A small contrastive audio-text model, trained from scratch.
Model: 6.11M parameters, log mel input, encoder arch quartznet, encoder norm batchnorm, encoder activation relu, encoder depths [2, 2, 4, 2], encoder widths [96, 112, 144, 176], text encoder width 192, text encoder layers 7, text encoder norm layernorm, text encoder activation gelu, text encoder moe top_k, text encoder num experts 16.
Data: trained on read English sentences (LibriTTS-R), 15625 training examples, 147.5 epochs.
Rows from block 3 of the text encoder of a small contrastive audio-text model, named by matrix and row number. Rows with one number within an expert belong to one neuron, the router's apart. Each number is 128 + 32 x the weight over its row's rms, rounded and kept within 0 to 255. All counts start at 0.
After each expert's rows are labels from the 100 texts, of 14848, where the router gives the expert most weight on average: "fires on" is the input token at the peak. Only what is clearly more common there than usual is listed. The data: read English sentences (LibriTTS-R).
# router: router (text_encoder.blocks.3.mlp.router.weight, 16x192), inputs 96-191
# up: expert up (text_encoder.blocks.3.mlp.up, 16x96x192), inputs 96-191
# down: expert down (text_encoder.blocks.3.mlp.down, 16x192x96, transposed), outputs 96-191

# expert 0
router.0 [ 55 143 118  71  91 103 121 117 124 134 111 148 120 120 105  74 120 162  84  63 151 108 191 113 148  95 141 157 151 140 131 114 128 116 145 115 107 126 118 105  73  87  95 130 102 141 108 119  39 149 176 163 140 207 154  80 126 147 106 118 124 111 135  79 179 109 170 182 157 148 118 174 155 137 193  88 170 145 156 170 110 116 110 132 140 139 103 159 138 130 109 116 134 182 166 185]
up.0 [140 208 155 139 113 113 110 119 159 169 163 112 174  98 125 121 105  81 207 148 111 178 129 135 118  95  98 103 165 129 150 104  93 125 165  98  88 152 149 100 146 142 103  80 115 105 143 127 129 138 115 111 119  94 117  88 110 205 105 165 164 104 114 148 152 123  82  32 192  90 104 122 135 198 115 123 119 176 140 128  62 172 106  69 150 171 111 139 102 138 104 141 119 148 107 145]
down.0 [138  51 119 174 116  91 115 127 148 146  80 140 111  38  84  77 120 123 110  99 106  90 121 141 199 132 175 161 171 145 144  87 152  79 137  89 135 128 161 126 127 144 106 167 153 120 102 122 200 148 197 123  73 184 155  98 106 116 108 115 154  87  83  83 162 124 146  96 125 133 140 162 155 155 150 162 135 159 142 110 111 130  67 162 117 125 123 108 125 113 161 104 134 114 153 118]
fires on: "into"

# expert 3
router.3 [143 163 139  93 103 163 121  66 117 165 134 109 103 110 138 119 145 105  91  95 118  82 146 134  98 156 136 170 106 185 123 118 125 176 141 141 119 123 103 126 113  49 123 167 131 101 130 111 155 109 141 145 145 102 153 107 128 155  67 184 120 125  91 176  98 178 143 179 163 173 176 144 109 173 145  94 144 165 118 185  89 143 137 114  79 133 165 163 142 191 127  87 113 118 104 140]
up.0 [155 112 131 149 144 104  88 198 132  78 131  98 167 102  93  93 114  64 160 105  91 164 118 119 108 147 127 113 155 115 150 107 166  56 147 125 146 146 133 137 112 116  83 106 168 130 139 175 114 153 127  92 117 169  77 122  85 101 114 121 192 107  82  94 110  76 155 119 159  90  94 166 167  86 128 135 159 121 151 108 153 108 114 123 176 118 109  82 162 146 153 176 147 162 148 101]
down.0 [200 149 127 129 149 134 106  98 144 114 166 111 138 176  95 108 138 119 102 130 162 203 124  96 189  77 101 104 105  83 124 129 140 118  62 138 177  63 124 136  53 143 200 153 112 144 154 119  90 121 101 111 165 133 106 102  99 114 139 100 145 121  74 171 150 154 172 197 154 138 180 125 192 147 110 127 181 195  97 216 113 141 124 142 105 130 208 177 137 165  88  82 156 114  88 143]
fires on: "this"; "my"

# expert 1
router.1 [115 129  79  89 117 102 106 104 111 103 113 110  81 108 120 140 114 142 125 123 188 118  89 135 176 113 194 142 183 144 122 104  92 148  67 149 148 109 131 103 147 141 126 131 141 115 120 140 100 125 194 173 183 173 142 102 165 162 174 129  81 110 164 126  89 105 122 150 111 141 138 190 163 166 172 120 157 144 107 182 180 191 175 151 123 146 143  84  85 106 117 132 140 153 108 115]
up.0 [187 190 140 154  88 119 112 135 148 128 183 138 149 163 132  99 144  55 112 132 118  83 129 121 105  81 134 137 103 123 104 123 113  91 158 159 123  84 135  75 115 143 146 134  63 136 146 100 124 140 133  49 120 102 116 111  82 196 146  73 129 150 142  83 189 130 117 151 146 141  99 140 161 147  52 187 103  90  99 121 125  86 101 141 118 119 188  66 127 133  83 147  87 144 135 126]
down.0 [119  99  82  93 118 127  88  72 106 138  88 136 118 158 149  90  95 126  71 119 108 130 112 146 137  77 110 153  55 124  91 132 134 135 169 109 156 156 166  32 127 143 158 119 159 104 103 100 125 152 182  99  69 133 181 106 131  91 162  99 174 172 130 133 156 124 106 163 172 123 153 158 161  72 144 158 100  78  86 100 179 140 108 199 158 109 167 119 144 123 120 241  96 110 150 103]
fires on: "again"; "every"; "over"; "ever"

# expert 14
router.14 [ 61  90 115  78 132 162 126  99  69 142 117 154  91 135 108  94 105 169 113 123 131  97 109 133 179 153 192 140 153 123 120 146 179 153  81 191  92 133  74 137 133 112  72 151 205 105 173  85  81 186 175 161 152 156  99 117 137  93 120 192 120  83 109 138  91 122  94 118  81 115 147 193 144 128 136  96 168 145 140 114 169 170 148 151 167 116 179 194 181 115 119 133 119 137 170 100]
up.0 [149 118 180 136 167 149 149 122 116 146 187 121 133 148 115  99 149 159 110 119 117 121 149 118 128  53 102 112  98 121 112  97 121  75 144 109 154 121 133 133 128 174 127 150 138 149  74  65 114 130  53  91 116 163 163  81 101 150 215  89 102 148 174  84 162 120 119 138 122 132 130 141 118 121 127 107  93 125  35 124 111 128 114 141 131 133 121 112 103 114 102 152 119  89 118 182]
down.0 [114 158 162 116 101  91 122  44 123 132 146 152 113  99 160 126 181 157  91 100 123 119 157 102 168 133 141  89 103 125  83 150  95 172  79 128 141 157 102  77 117  77 179 103  87 177 161 184 115 156 130 129 145 176 181 190 138 158 129 125  72 162  99 175  90 164 172  89 181 162 149  97  91 100 139 113 121 146 135 158  78 101 123 107  84 116 118 186 107 159  88 120 127 172 114  60]
fires on: "much"; "that"

# expert 6
router.6 [103 107  77 119 113 145  98 131 134 109  92 117 105 111 143 199  76 154 115  91 154 184 132 112 109 164  50 124  67 148 121 168 189 100 124 153 139 174 167 191 117 141 103 122  97  63 188  99 107 140  92 148 147 141 178 148 130 204 128 125  47  93 133 156 140 179 135 141 168 152 195 138 153 175 129 206 121  99 147  69 188 112 146 111 120 115 165 136 120 105 142 104 113 131 170 148]
up.0 [152 144 184 166 135 124 152 125 121 134 165 132 147 185 148 128 161 154 150 155  93 127 128 172 116  86 149 126 120 112  99  93  75 121 100  73 103  81 115  93 157 164 147 122 150 138  76 174 191  91  96  95 138  82  80 114 128 120 137  97 155 189 181  50 149  49  87 149 119  50  89 112 123  45 105 103 102 158  78 120 101  91 120 116 124  88 101  90 118 182 115  97  85  63  95 128]
down.0 [165 139 114 115 158  98 144 148 163  54 154  91  94 164  57 134 151  68 153 115  85 121 188 134  75  91 176 167 180 196 125 111  85  60  81 146 138 100 120 159 105 181 115 102 139 120 135 125 142 107  76  78 138 116  80 141  49 125 140 108  94 108 195  65 176 120 178 162  79 104 104  94 120 141  96 151 196 119  97 128 112  93 122  84 105 151 123 139 169 119 150 140 138 129 150 149]
fires on: "not"

# expert 2
router.2 [ 97  63  81  84 166 136  92 126 103 101  69 187  79 127  90 105  92  98  88  73 146 114 158 111 147 107 115 139 106 102 120 154 118 110 146 166 124 141 131 174 119  80  82 160  82 170 148 134 105 121 148 145 154 131 147 143 159 136  85 100  92 166 178 204 108 125 162 160 132 155  94 165 140 145 152 126 156 126 175 125 143 130 126 148 160  94  83 136 157  89  91 180 180 175 143 156]
up.0 [140 101 123 115 119 140 148  90 161  82 146 102  96 113 147 136 147 137 174 175 119 127 140 138 160  64 150 176 176  88 108 136  91 131  95 107 139  71 129  83  95 144 165 124  71 148 160 110 190 105  59  60  79 185 153 171  80 130 126 128 147 114 192 136 117 148 135 100 179  87 164 126 132 119 132 209  71 150  86 121 125 122 106 165  75 124 174 124 143 153 133 132 140 109 158 174]
down.0 [126 121 173 136 176 153 120 137 137 123 157 102  77 113  98 103  97 146 177 126 149 115 134 152 140 112 134 139  81  46 137 135 106 187 133  99 136 120 188 135 134 122  94 126 111 188 103  86 145 181 137 114 142 174 125 153 159 101 126 126 144 165 173 117 145  85 147 134 100 137 163 147 114 144  90 226  93 150  88 121 121 132 111 131 106 139  82  82 125  76 190  71 107 114 109  76]
fires on: "by"; "without"

# expert 15
router.15 [ 98  95  89  98 119  85  93  61 118 118 107 148  75 102 161 134 135  95 114 135 123 138 148 121 117 140 116 138 138 116 182  95 115 132 105  98 135 137  59 133 190 163 115 147 158 169  89 100 161 123 151 163 157 162  51 143 154  78  87 157 119 171 158  85 141 141 158 141 149 154  95  95 124 156 131  71 115 136 107 143 148 157 107 163 110 173 161 153  32  80  98  79 123  78  82 150]
up.0 [144 170 130 155 119 143  94 187 103 166 129  98 119 128  84  94 158 132 173 161 152 117 107 100  91 144 110 114 111 110 107  93 190 125 186 191 193 103 225  69 109 124  93 119 149 101 104 123 145  99 123 134  83 124 108 128 115 102 174 115 121 108  71 151 128 157 110 147 145 158 169 167 162 142 151 134 141  64 159 118  83 154 131  65 135 112 161  63 104 147 158 125  93 158 186 126]
down.0 [101 105  88 143 125  83  65 137 123 151  69 102 160 122 130 103  67 109 128 141 156 115 100 134 150 185 154 145 129  82 199 168 105 121 173 172  74 141 164 132 125 142  79 126 166  62 143 117 152  73 167  86 156 146  97 102 149 153 129 107 151 109 110 132 153 159 132 179 200 140 143 194  98 179 105 150  95 121 116 105 143 180  93 160 128 152 139  93 185 148 126 118  88 149 127 117]
fires on: "for"; "from"

# expert 7
router.7 [115 126 111 125  99 109 148 142 109 114  97  90 123  84  98 113 111 120 140 145  79 123  53 105 116 188 128 156 154 165  69 183 121 206 156 131 140 105 138 161 108 117 196 128 194 141 117 140 135 127 153 133  65 149 144 133  92 149 168 102 183 126  77 106 111 135 144 128  74 122 150  76 141 126 177 140 102 158 166 125 102 152 125 102  90  90 106 105 160 155 194 140 104 135 190 120]
up.0 [167 136 152 175 129  74 132 130 145 196 123 156 181 150 120 137 137  97 108 107 150 106 169  99 102 121 170  99 108 100 184  82 130 104  96 145 161 158  99 109 129 127  92 110  80 117 154 114 101  93  75  94 154 114  89  90 138 120 135 160 115 115 175 119 164 106  97  75 165 174  77 126 123 139 107 133 137  54 102 109 144 140 174 127 115 145 139 112  85  81 105 104 127 111  84 151]
down.0 [135 140 143 164 153 114 143  97 143 187 133 141  88 145 151 146 150 131 110 148 173 108 123  98 170 174  94 133 129 129 132 129 142 148 123 123 128 103 141 112 147 146 111  73 169  94 122 101 148 142 192 128 144  86  97 149 155 122  74 103 116  44  74 160 116 132 178 132 142 119 144 146 144 126 125  83 203  71 106 118 127 129 103  90 102 157 109 170 136 165 125 123 160 135  76 155]
fires on: "the"