{
  "model": "contrastive audio-text model",
  "noise_aug": 0.002,
  "n_mels": 80,
  "encoder_activation": "relu",
  "encoder_depths": [2, 2, 4, 2],
  "text_encoder_norm": "layernorm",
  "text_encoder_inner_norm": false,
  "text_encoder_num_experts": 16,
  "text_encoder_expert_mlp_ratio": 0.5,
  "learning_rate": 0.0012,
  "eps": 1e-08,
  "decay_fraction": 0.3
}
Rows from block 3 of the audio encoder of a small contrastive audio-text model, named by matrix and row number. Rows with one number belong to one channel. Each number is 500 + 25 x the weight over its row's rms, rounded and kept within 0 to 999. All counts start at 0. Numbers have three digits each.
After each channel's rows are labels from the 100 clips, of 14848, where the channel reaches its highest value: "responds to" is what is common among them; "loudest band" is the band of the loudest frequency at the time of the peak. Only what is clearly more common there than usual is listed. The data: read English sentences (LibriTTS-R). In brackets: how many of the 100.
# convs1: first pointwise conv (encoder.blocks.3.convs.1.weight, 112x112x1), inputs 0-111
# convs3: second pointwise conv (encoder.blocks.3.convs.3.weight, 112x112x1, transposed), outputs 0-111

convs1.43:486487504501480476509504514484452506510530507509443501486525481476520468477526513455537514534511519497517482507495528534512501493518493503506495500496463518487519488518507513511509468526492475498490446520516468488486474484509514520495498425521515475529497480520537566512518500521381482484509464488523506506506476515502469515536473507488
convs3.43:501456480492460487512495453498503494480515504509540472494500520516488463490484505518462501431460553497486514514497513470513522527449499520500511501504490506513481505526510489559568528480493486549466526518471499500500509518476452485509478483476517513480463454504468543524517514454465521494489520468507532523512484542533501481508495499496
responds to: the word "was" (66); the word "he" (56)
loudest band: 250 to 500 Hz (30)

convs1.19:480517543515520463510495475520499501506492505491484532547556470517501527457484489499514508477517468499469469491482533539505488494494504489511446494533471528521461508550524486502457491523483447510516510481495517482475512461477487495469510475513521510523492474541512505476498479501467525543460485577507516466476503492468445496490515482514
convs3.19:502503521467501502492508529504471502461540518510488506488519521462531536438447514495476480467540486535510511528482482480527513495520478508476497481492532555520556510496520530493495492499497513526500501476544502498477492528502537501523461501514500516466484498474489504550530548507472515502484492490518506505514491585520522469518453540520
responds to: voice: female (79); the word "he" (44); the word "you" (34)
loudest band: 250 to 500 Hz (33)

convs1.69:497486508490516500506474503483515489443561538486474532505453502474502490502467499516480479550479535534493482494489480480451547523485514505540539498491523507511483562524490499522493494505524530520453488515479483543462460501517528531540493490496511471489491486503472530495511469512507504474471529514522503502523498516574486529514457484492
convs3.69:500512490522465497496491486500524492493516524507526500466493520504473514549510522509486477446426517475464547521459527522517505493534512525546514479505520498540482514459512503508522469510477513496503513454507483501501481534509426526496477521508513529487509493504454528507465473520485511536538511502544484489508524460503525503503537558498
responds to: voice: female (81)
loudest band: 500 to 1000 Hz (36); 250 to 500 Hz (30)

convs1.39:516538483501498460485477526502475534528482531547445468482478471455499489447532538493488500534516506492487506525514499487475478494482493483517484485491503490487503497508490500500542490538515563477470503483476472500497542458462457540466512493470499476531502532478492520509430497506472468491495533518515524474520485514517538507530508477532
convs3.39:512493492537490441501488481520523526488548456497486467512445515485518521475466501520525520505519461486520486464480484486490478467506474500497502475468491490529486514562473492508524514487506522495515496523480490494518536482556503478512502473458553480475511554474505474485544524532500526473497500517502511454490509464479510506498489427501
responds to: the word "the" (78)
loudest band: 4000 to 8000 Hz (25)

convs1.71:474481538524520516508498534471553489490549529474545539483510540568514527515475501518509502500486491505490488484483502457490545583465492529513516516499537507507449503492540511500468534452494512499526478511549499506477455491495500518522536512512474539503490490494520516514500538515535499488465492477471488490495500485496477481496489499485
convs3.71:545511530463526506484522514492531486497435513497527550546547449469511496520521517471491519506489508503513489518499520524508474559501494510512508483466529467467484450518513471476464460524487471519492516518486481484492512512472500510470512528491516524493509488562474511504446465509528507551476491489461488518503530512491475500517486535516
responds to: the word "the" (98)
loudest band: 250 to 500 Hz (37)

convs1.57:476434507501481521483498531530472485514505522474480450452470473460525526527491530509514510483495518471464531496513473531495482509477496530447519500524485503497532476509487486489561546472469452465465492482512490489478444497481479469532502492504513462472489504508507518517512494508509530541480487511465474502505519523465532482501518466469
convs3.57:492490520493472524459468484529485568481486517491509444497526467512518492547491503501496535497530536478488495504519488477480486508489510527500485525533517489457483531488535507475473552473545489475491499479443483512444463519503503512492526496526486470538482484539541503520499460502504499533522485486480512468480506497505478522540442503516
responds to: the word "was" (59); the word "with" (31)
loudest band: 250 to 500 Hz (46)

convs1.101:486489514467467498470539544487505474515515507440457527499477496478549491488537491522484453503531520526473511490474502536472500518496492518562516514520495542519536496524508520508496541483517534556477469513544514520524487476495518465516472489491479496519522520512472531481492469484513504440442477517504489505497471475517525511525511510501
convs3.101:541499490478517481497514482539535496484501506541516498534515477484490528471476538507516504504532475491478520509483513482546487533520495486481504489525537559466506436508473487507512466510498563480472489473542505524496499442495508462522496533548457486472521516481527473505518455474493506473454509512501491482486502521515553516520508491478
responds to: the word "was" (70); the word "she" (44)
loudest band: 250 to 500 Hz (54)

convs1.81:508466436527497528508467494486511487468524487522541547486505467544479536496479502512514505499559511497530526467487541483460499528451507513487507495476509522525496493523468513505470490449486461494512500542479548516513478516516484455524464493494503536496544517552464520493480475526462499512479515526524521511465480507514494511499490476511
convs3.81:510502533527496513479518550500534474567494505484510584517525481483504517523532505504454482498499483518516484538558537490527483501503488469485497467504475491470469514509546516462477491494509467480468469479510517496524470512525523491513524530464498522514513470494476470503511499586501499502505500454486510511477495465522502496499488485477
responds to: voice: female (84); the word "his" (25)
loudest band: 4000 to 8000 Hz (43)

convs1.99:454485502550481539499508449508500474444551460518416468518542453476502544497466532487501487527499503485505495522513472468524513499494465485515498497495481479527478495510496489475503534454474506484517535533503510526494487491496514504513522497467489515535517512533516501495483487480473481521476501481526478513460469463518494512451502506465
convs3.99:499490448488546520538507489503487501483520457463533474503480516521478516525505513481515509527515521520518497473535498518460470460477529475497483479533529523524510524490503539522525495470469520474527489538482489467464520492517495588479501512528494485489510483501483527503538505464492513520472560491506447517507527519543525473495479479494
responds to: the word "was" (62); the word "as" (29)
loudest band: 250 to 500 Hz (38)