From a checkpoint of a small contrastive audio-text model.
Model: 6.11M parameters, text encoder layers 7, text encoder activation gelu.
Training: adamw at rate 0.0012, 9000 steps, batches of 256.
Data: 15625 training examples, 147.5 epochs.
Rows from expert 12 of block 3 of the text encoder, named by matrix and row number. Rows with one number belong to one neuron. Each number is 128 + 24 x the weight over its row's rms, rounded and kept within 0 to 255. All counts start at 0. After the name is the row's rms in percent of the matrix's.
# up: expert up (text_encoder.blocks.3.mlp.up, 16x96x192), inputs 96-191
# down: expert down (text_encoder.blocks.3.mlp.down, 16x192x96, transposed), outputs 96-191
up.48 090 [177 154 156 160 170 120 124 141 129 106 119 129 142 117 127 102 145 117 156 100  88 156 144 106 155 125 146  86 168 102 130 124 103  58  88  96 137 131 112 125 107 133 140 116 172 122  92 131 127 121 116  87 103 167 153 114 112 130 102 139 151 145 107  72 130  93 113 116 117  79 136 161 163 126 110 120 141 139 134 146 115 116 128 126 131 107 135 136 172 147 159 126 133 127 133 137]
down.48 102 [126  99 202 133 155 132 131 122 158 113 124 119 108 101 140  69 150 129 125 120 135 106 170 103 143 125 201 131 180  96 146 132 101 128 133  96 133 150 106 148 117 144 143 119 114 149 138 141 128 111 109 131 133 165 161 179 144  86  98 112  97 120 115 132 139 101 104 122 102 169 124 134  83 131 133 112 136  94 111 134 135 136 155 157 150 147 102 111  79 147 145 132 154 101 128 139]
up.49 118 [142 138 140 158 102 121 109 131 167 118 138 130 142 133 150 118 130 115 126 132 108 134 129 139 142 158  87 111  76 121 145 123 167 180 118 114  95 136 158 102 136 172 132 147 116  97 141 144 141  86 134 144 130 102  88 114 129 131 149 101 174 139 165 113  80 103 109 140 124  85 145 150 148  97 125 154 166 116 133  98 125 112 125 137 159 133 125  77 101 150 128 122 104 125 136 169]
down.49 111 [192 130 136 138 126 125 124 125 172 130 129 106 105 110 133 102 120 136 119 125 123 106 134 129 125 136 105 113 107 100 148 107 120 115  86 126 110 127 158 132 106 191 105 139  95 149 124 152 115 116 173 134 131 138  94 147 148  90 137 122 124 126 140 107 155 125 129 128 146 114 159 149 144 119 153 131 125 133 144  75 124  83  94 159 141 137 149 114 110 143 147  74 163  90 124 162]
up.50 099 [189 143 167 153 139 102 136 131 136 118 118 127 135 119 137 114 132 164 172  93  85 145 164  90 123 110 188  98 175 122 138  97  85  76  85 107 176 149 120 148 125 148 124  89 117 176 104 122 117 110 118  98 116 165 133 131 139 137  94 102 128 126 144 103 145 108 129 118 119 116 130 142 156 139 116 146 122 115 132 114 130  93 134 118 129 114 126 129 159 141 159 103 151 101 123 150]
down.50 108 [131 103 191 143 148 147 112 121 141 142 127 123 111 103 133  78 155 138 123 121 128 101 179 114 164  92 188 135 153  87 122 138 105 135 155  76 131 152 135 130 145 134 160 148 102 149  96 157 111 123 115 144 135 154 180 147 170  86 107 111  86 129 102 152 144 103 124 133 131 164 134 137  95 149 135 130 120 125 120 135 137 167 142 170 153 132 111 106 120 138 131 139 135  84 100 141]
up.51 092 [110  98 126 153 117 122 143 110 162 143 184 141 147 129 141 163 121 146 122 148 120 107 171 119  99 110 100 139  98 163 136 115 157 191  84 132 100  97 110 145 142 158 140 128  98 179 154 110 114  93 111 138 102  84  85  89 108 147 123 106 146 123 158 127 126 109 137 120  95 107 136 118 155  81  95 134 140 154  97  83 114 109 129 115 137 159 127 117 143  81 134 143 149 107  96 139]
down.51 081 [106 107 150 121 135  94 112  74 108 129 166 131 128 116 118 120 139 110  93 108  96 107 144 131 168  79 154 133 158 148 112 106 100 151 132 135 122 147 155  97 126  90 185 121  86 149 170 132 177 134  92  82 115 134 124 147 111 127 116 125 114 120 157 161 108 146 126  88 108 122 130 105 107 134 126 169  88 119 122 150 121 106  84 130  89 110 122 157 163 142 108 137  91 148  94  97]
up.52 091 [164 116  92 116 129 108 154 141 133 151 112 109 143 142 115 112 135  81 126 150 120 127 144 131 104 142 128 149 146 107 147 101 123 121 140  80 112 111 131  91 101 106 175 112 114 133 143 121 119 149  82  93  92 111 101 112  64 116 107 104 176  96 124 123 113 121 120 100 148  80 133  95 138 149  86 119 125 107 134 169  88 142 134 124 142 123 133 152 161 136 130 150 138 161 116 141]
down.52 099 [115 136 135 118 155 137 139 127 109 155 110 149 117 166 136 122  88 147 112 139 112 105 122 114 169 138 150 158  81 100 133 162 128 171 155 146  85 125 175 105 154 102 134 147 152 134 114 116  65 149 154  58  93  90 122 173 167  98 118 135 152 156 119 138 154 149 107 132 119 137 133  97 155 116  91 146 123  72 124 143 140 119 145 130  86 117 101 143 144  90 103 109  98 130  88  64]
up.53 106 [111 158 147 137 129 141 114 124  86 150 146 112 152 165 107 150 118 174 156 106 153 162 100 135  95 113  99 121 109 137 117 124 120 146 128 150 124 146 157 112 135 142 117  98 148 134 128 115 154 126 105 183 124 114 118 115 118 188 156 109 146 127 147 138  87 104  85 112 130  95 140 143 104 163 115 176 172 113 116 142 122 120 132  78 109 178  95 114 131 129 120 120 144 141 147 127]
down.53 080 [105 139 144 100 121  89 167  83  87 176 139 126 159 132 125 118 127 143  99 131 120 132 113 121 178 114 161 110 129 150  92 113  92 115 107 117 134 139 106  87 123 147 162 100 170 166 139 143 187 132 140 149 121 154 126 110 128 163 105 112 158 119 152 163 149 124 140 120 134 145 107 164 153 120 120 142 121 108 137 124 137 127  95  84 130 124 149 177 142 131 128 150 133 143 177 132]
up.54 100 [140 175 164 141 137 131 138 157 153 134 133 138 145 154 116 129 147 155 126 127 141 131 139 144 132 108 131 163 122 132 147 112 144  92 114 126 104 135 164 103 140 132  96 122 164 158  78 143 102 115 118 107  79 154 141 124 110 141 186 129 148 119 148  87 157  83  48 141 105  96 131 142 146 114 111 143 154 111  97 115 103 129 110 106 107 175 135 133 143 120 136  95  91 161 135 155]
down.54 107 [127 145 154 123 124 106 115  99 128 154  85 105 140 124 135  73 152 135 121  94 145 123 142 127 118 123 171 159 115 127 122 119 180 108 162 138 134 170 159 137 147 135 112 130 162 114 113 125  99 115 121 133  99 181 150  74 136 116 110 110 158 115 134 117 137 116 104 141 131 176 176 151 135 112 126 133 110 101 118 173 144 168 122 124 147 161  90 100 154  98 157 150  63 129 139 126]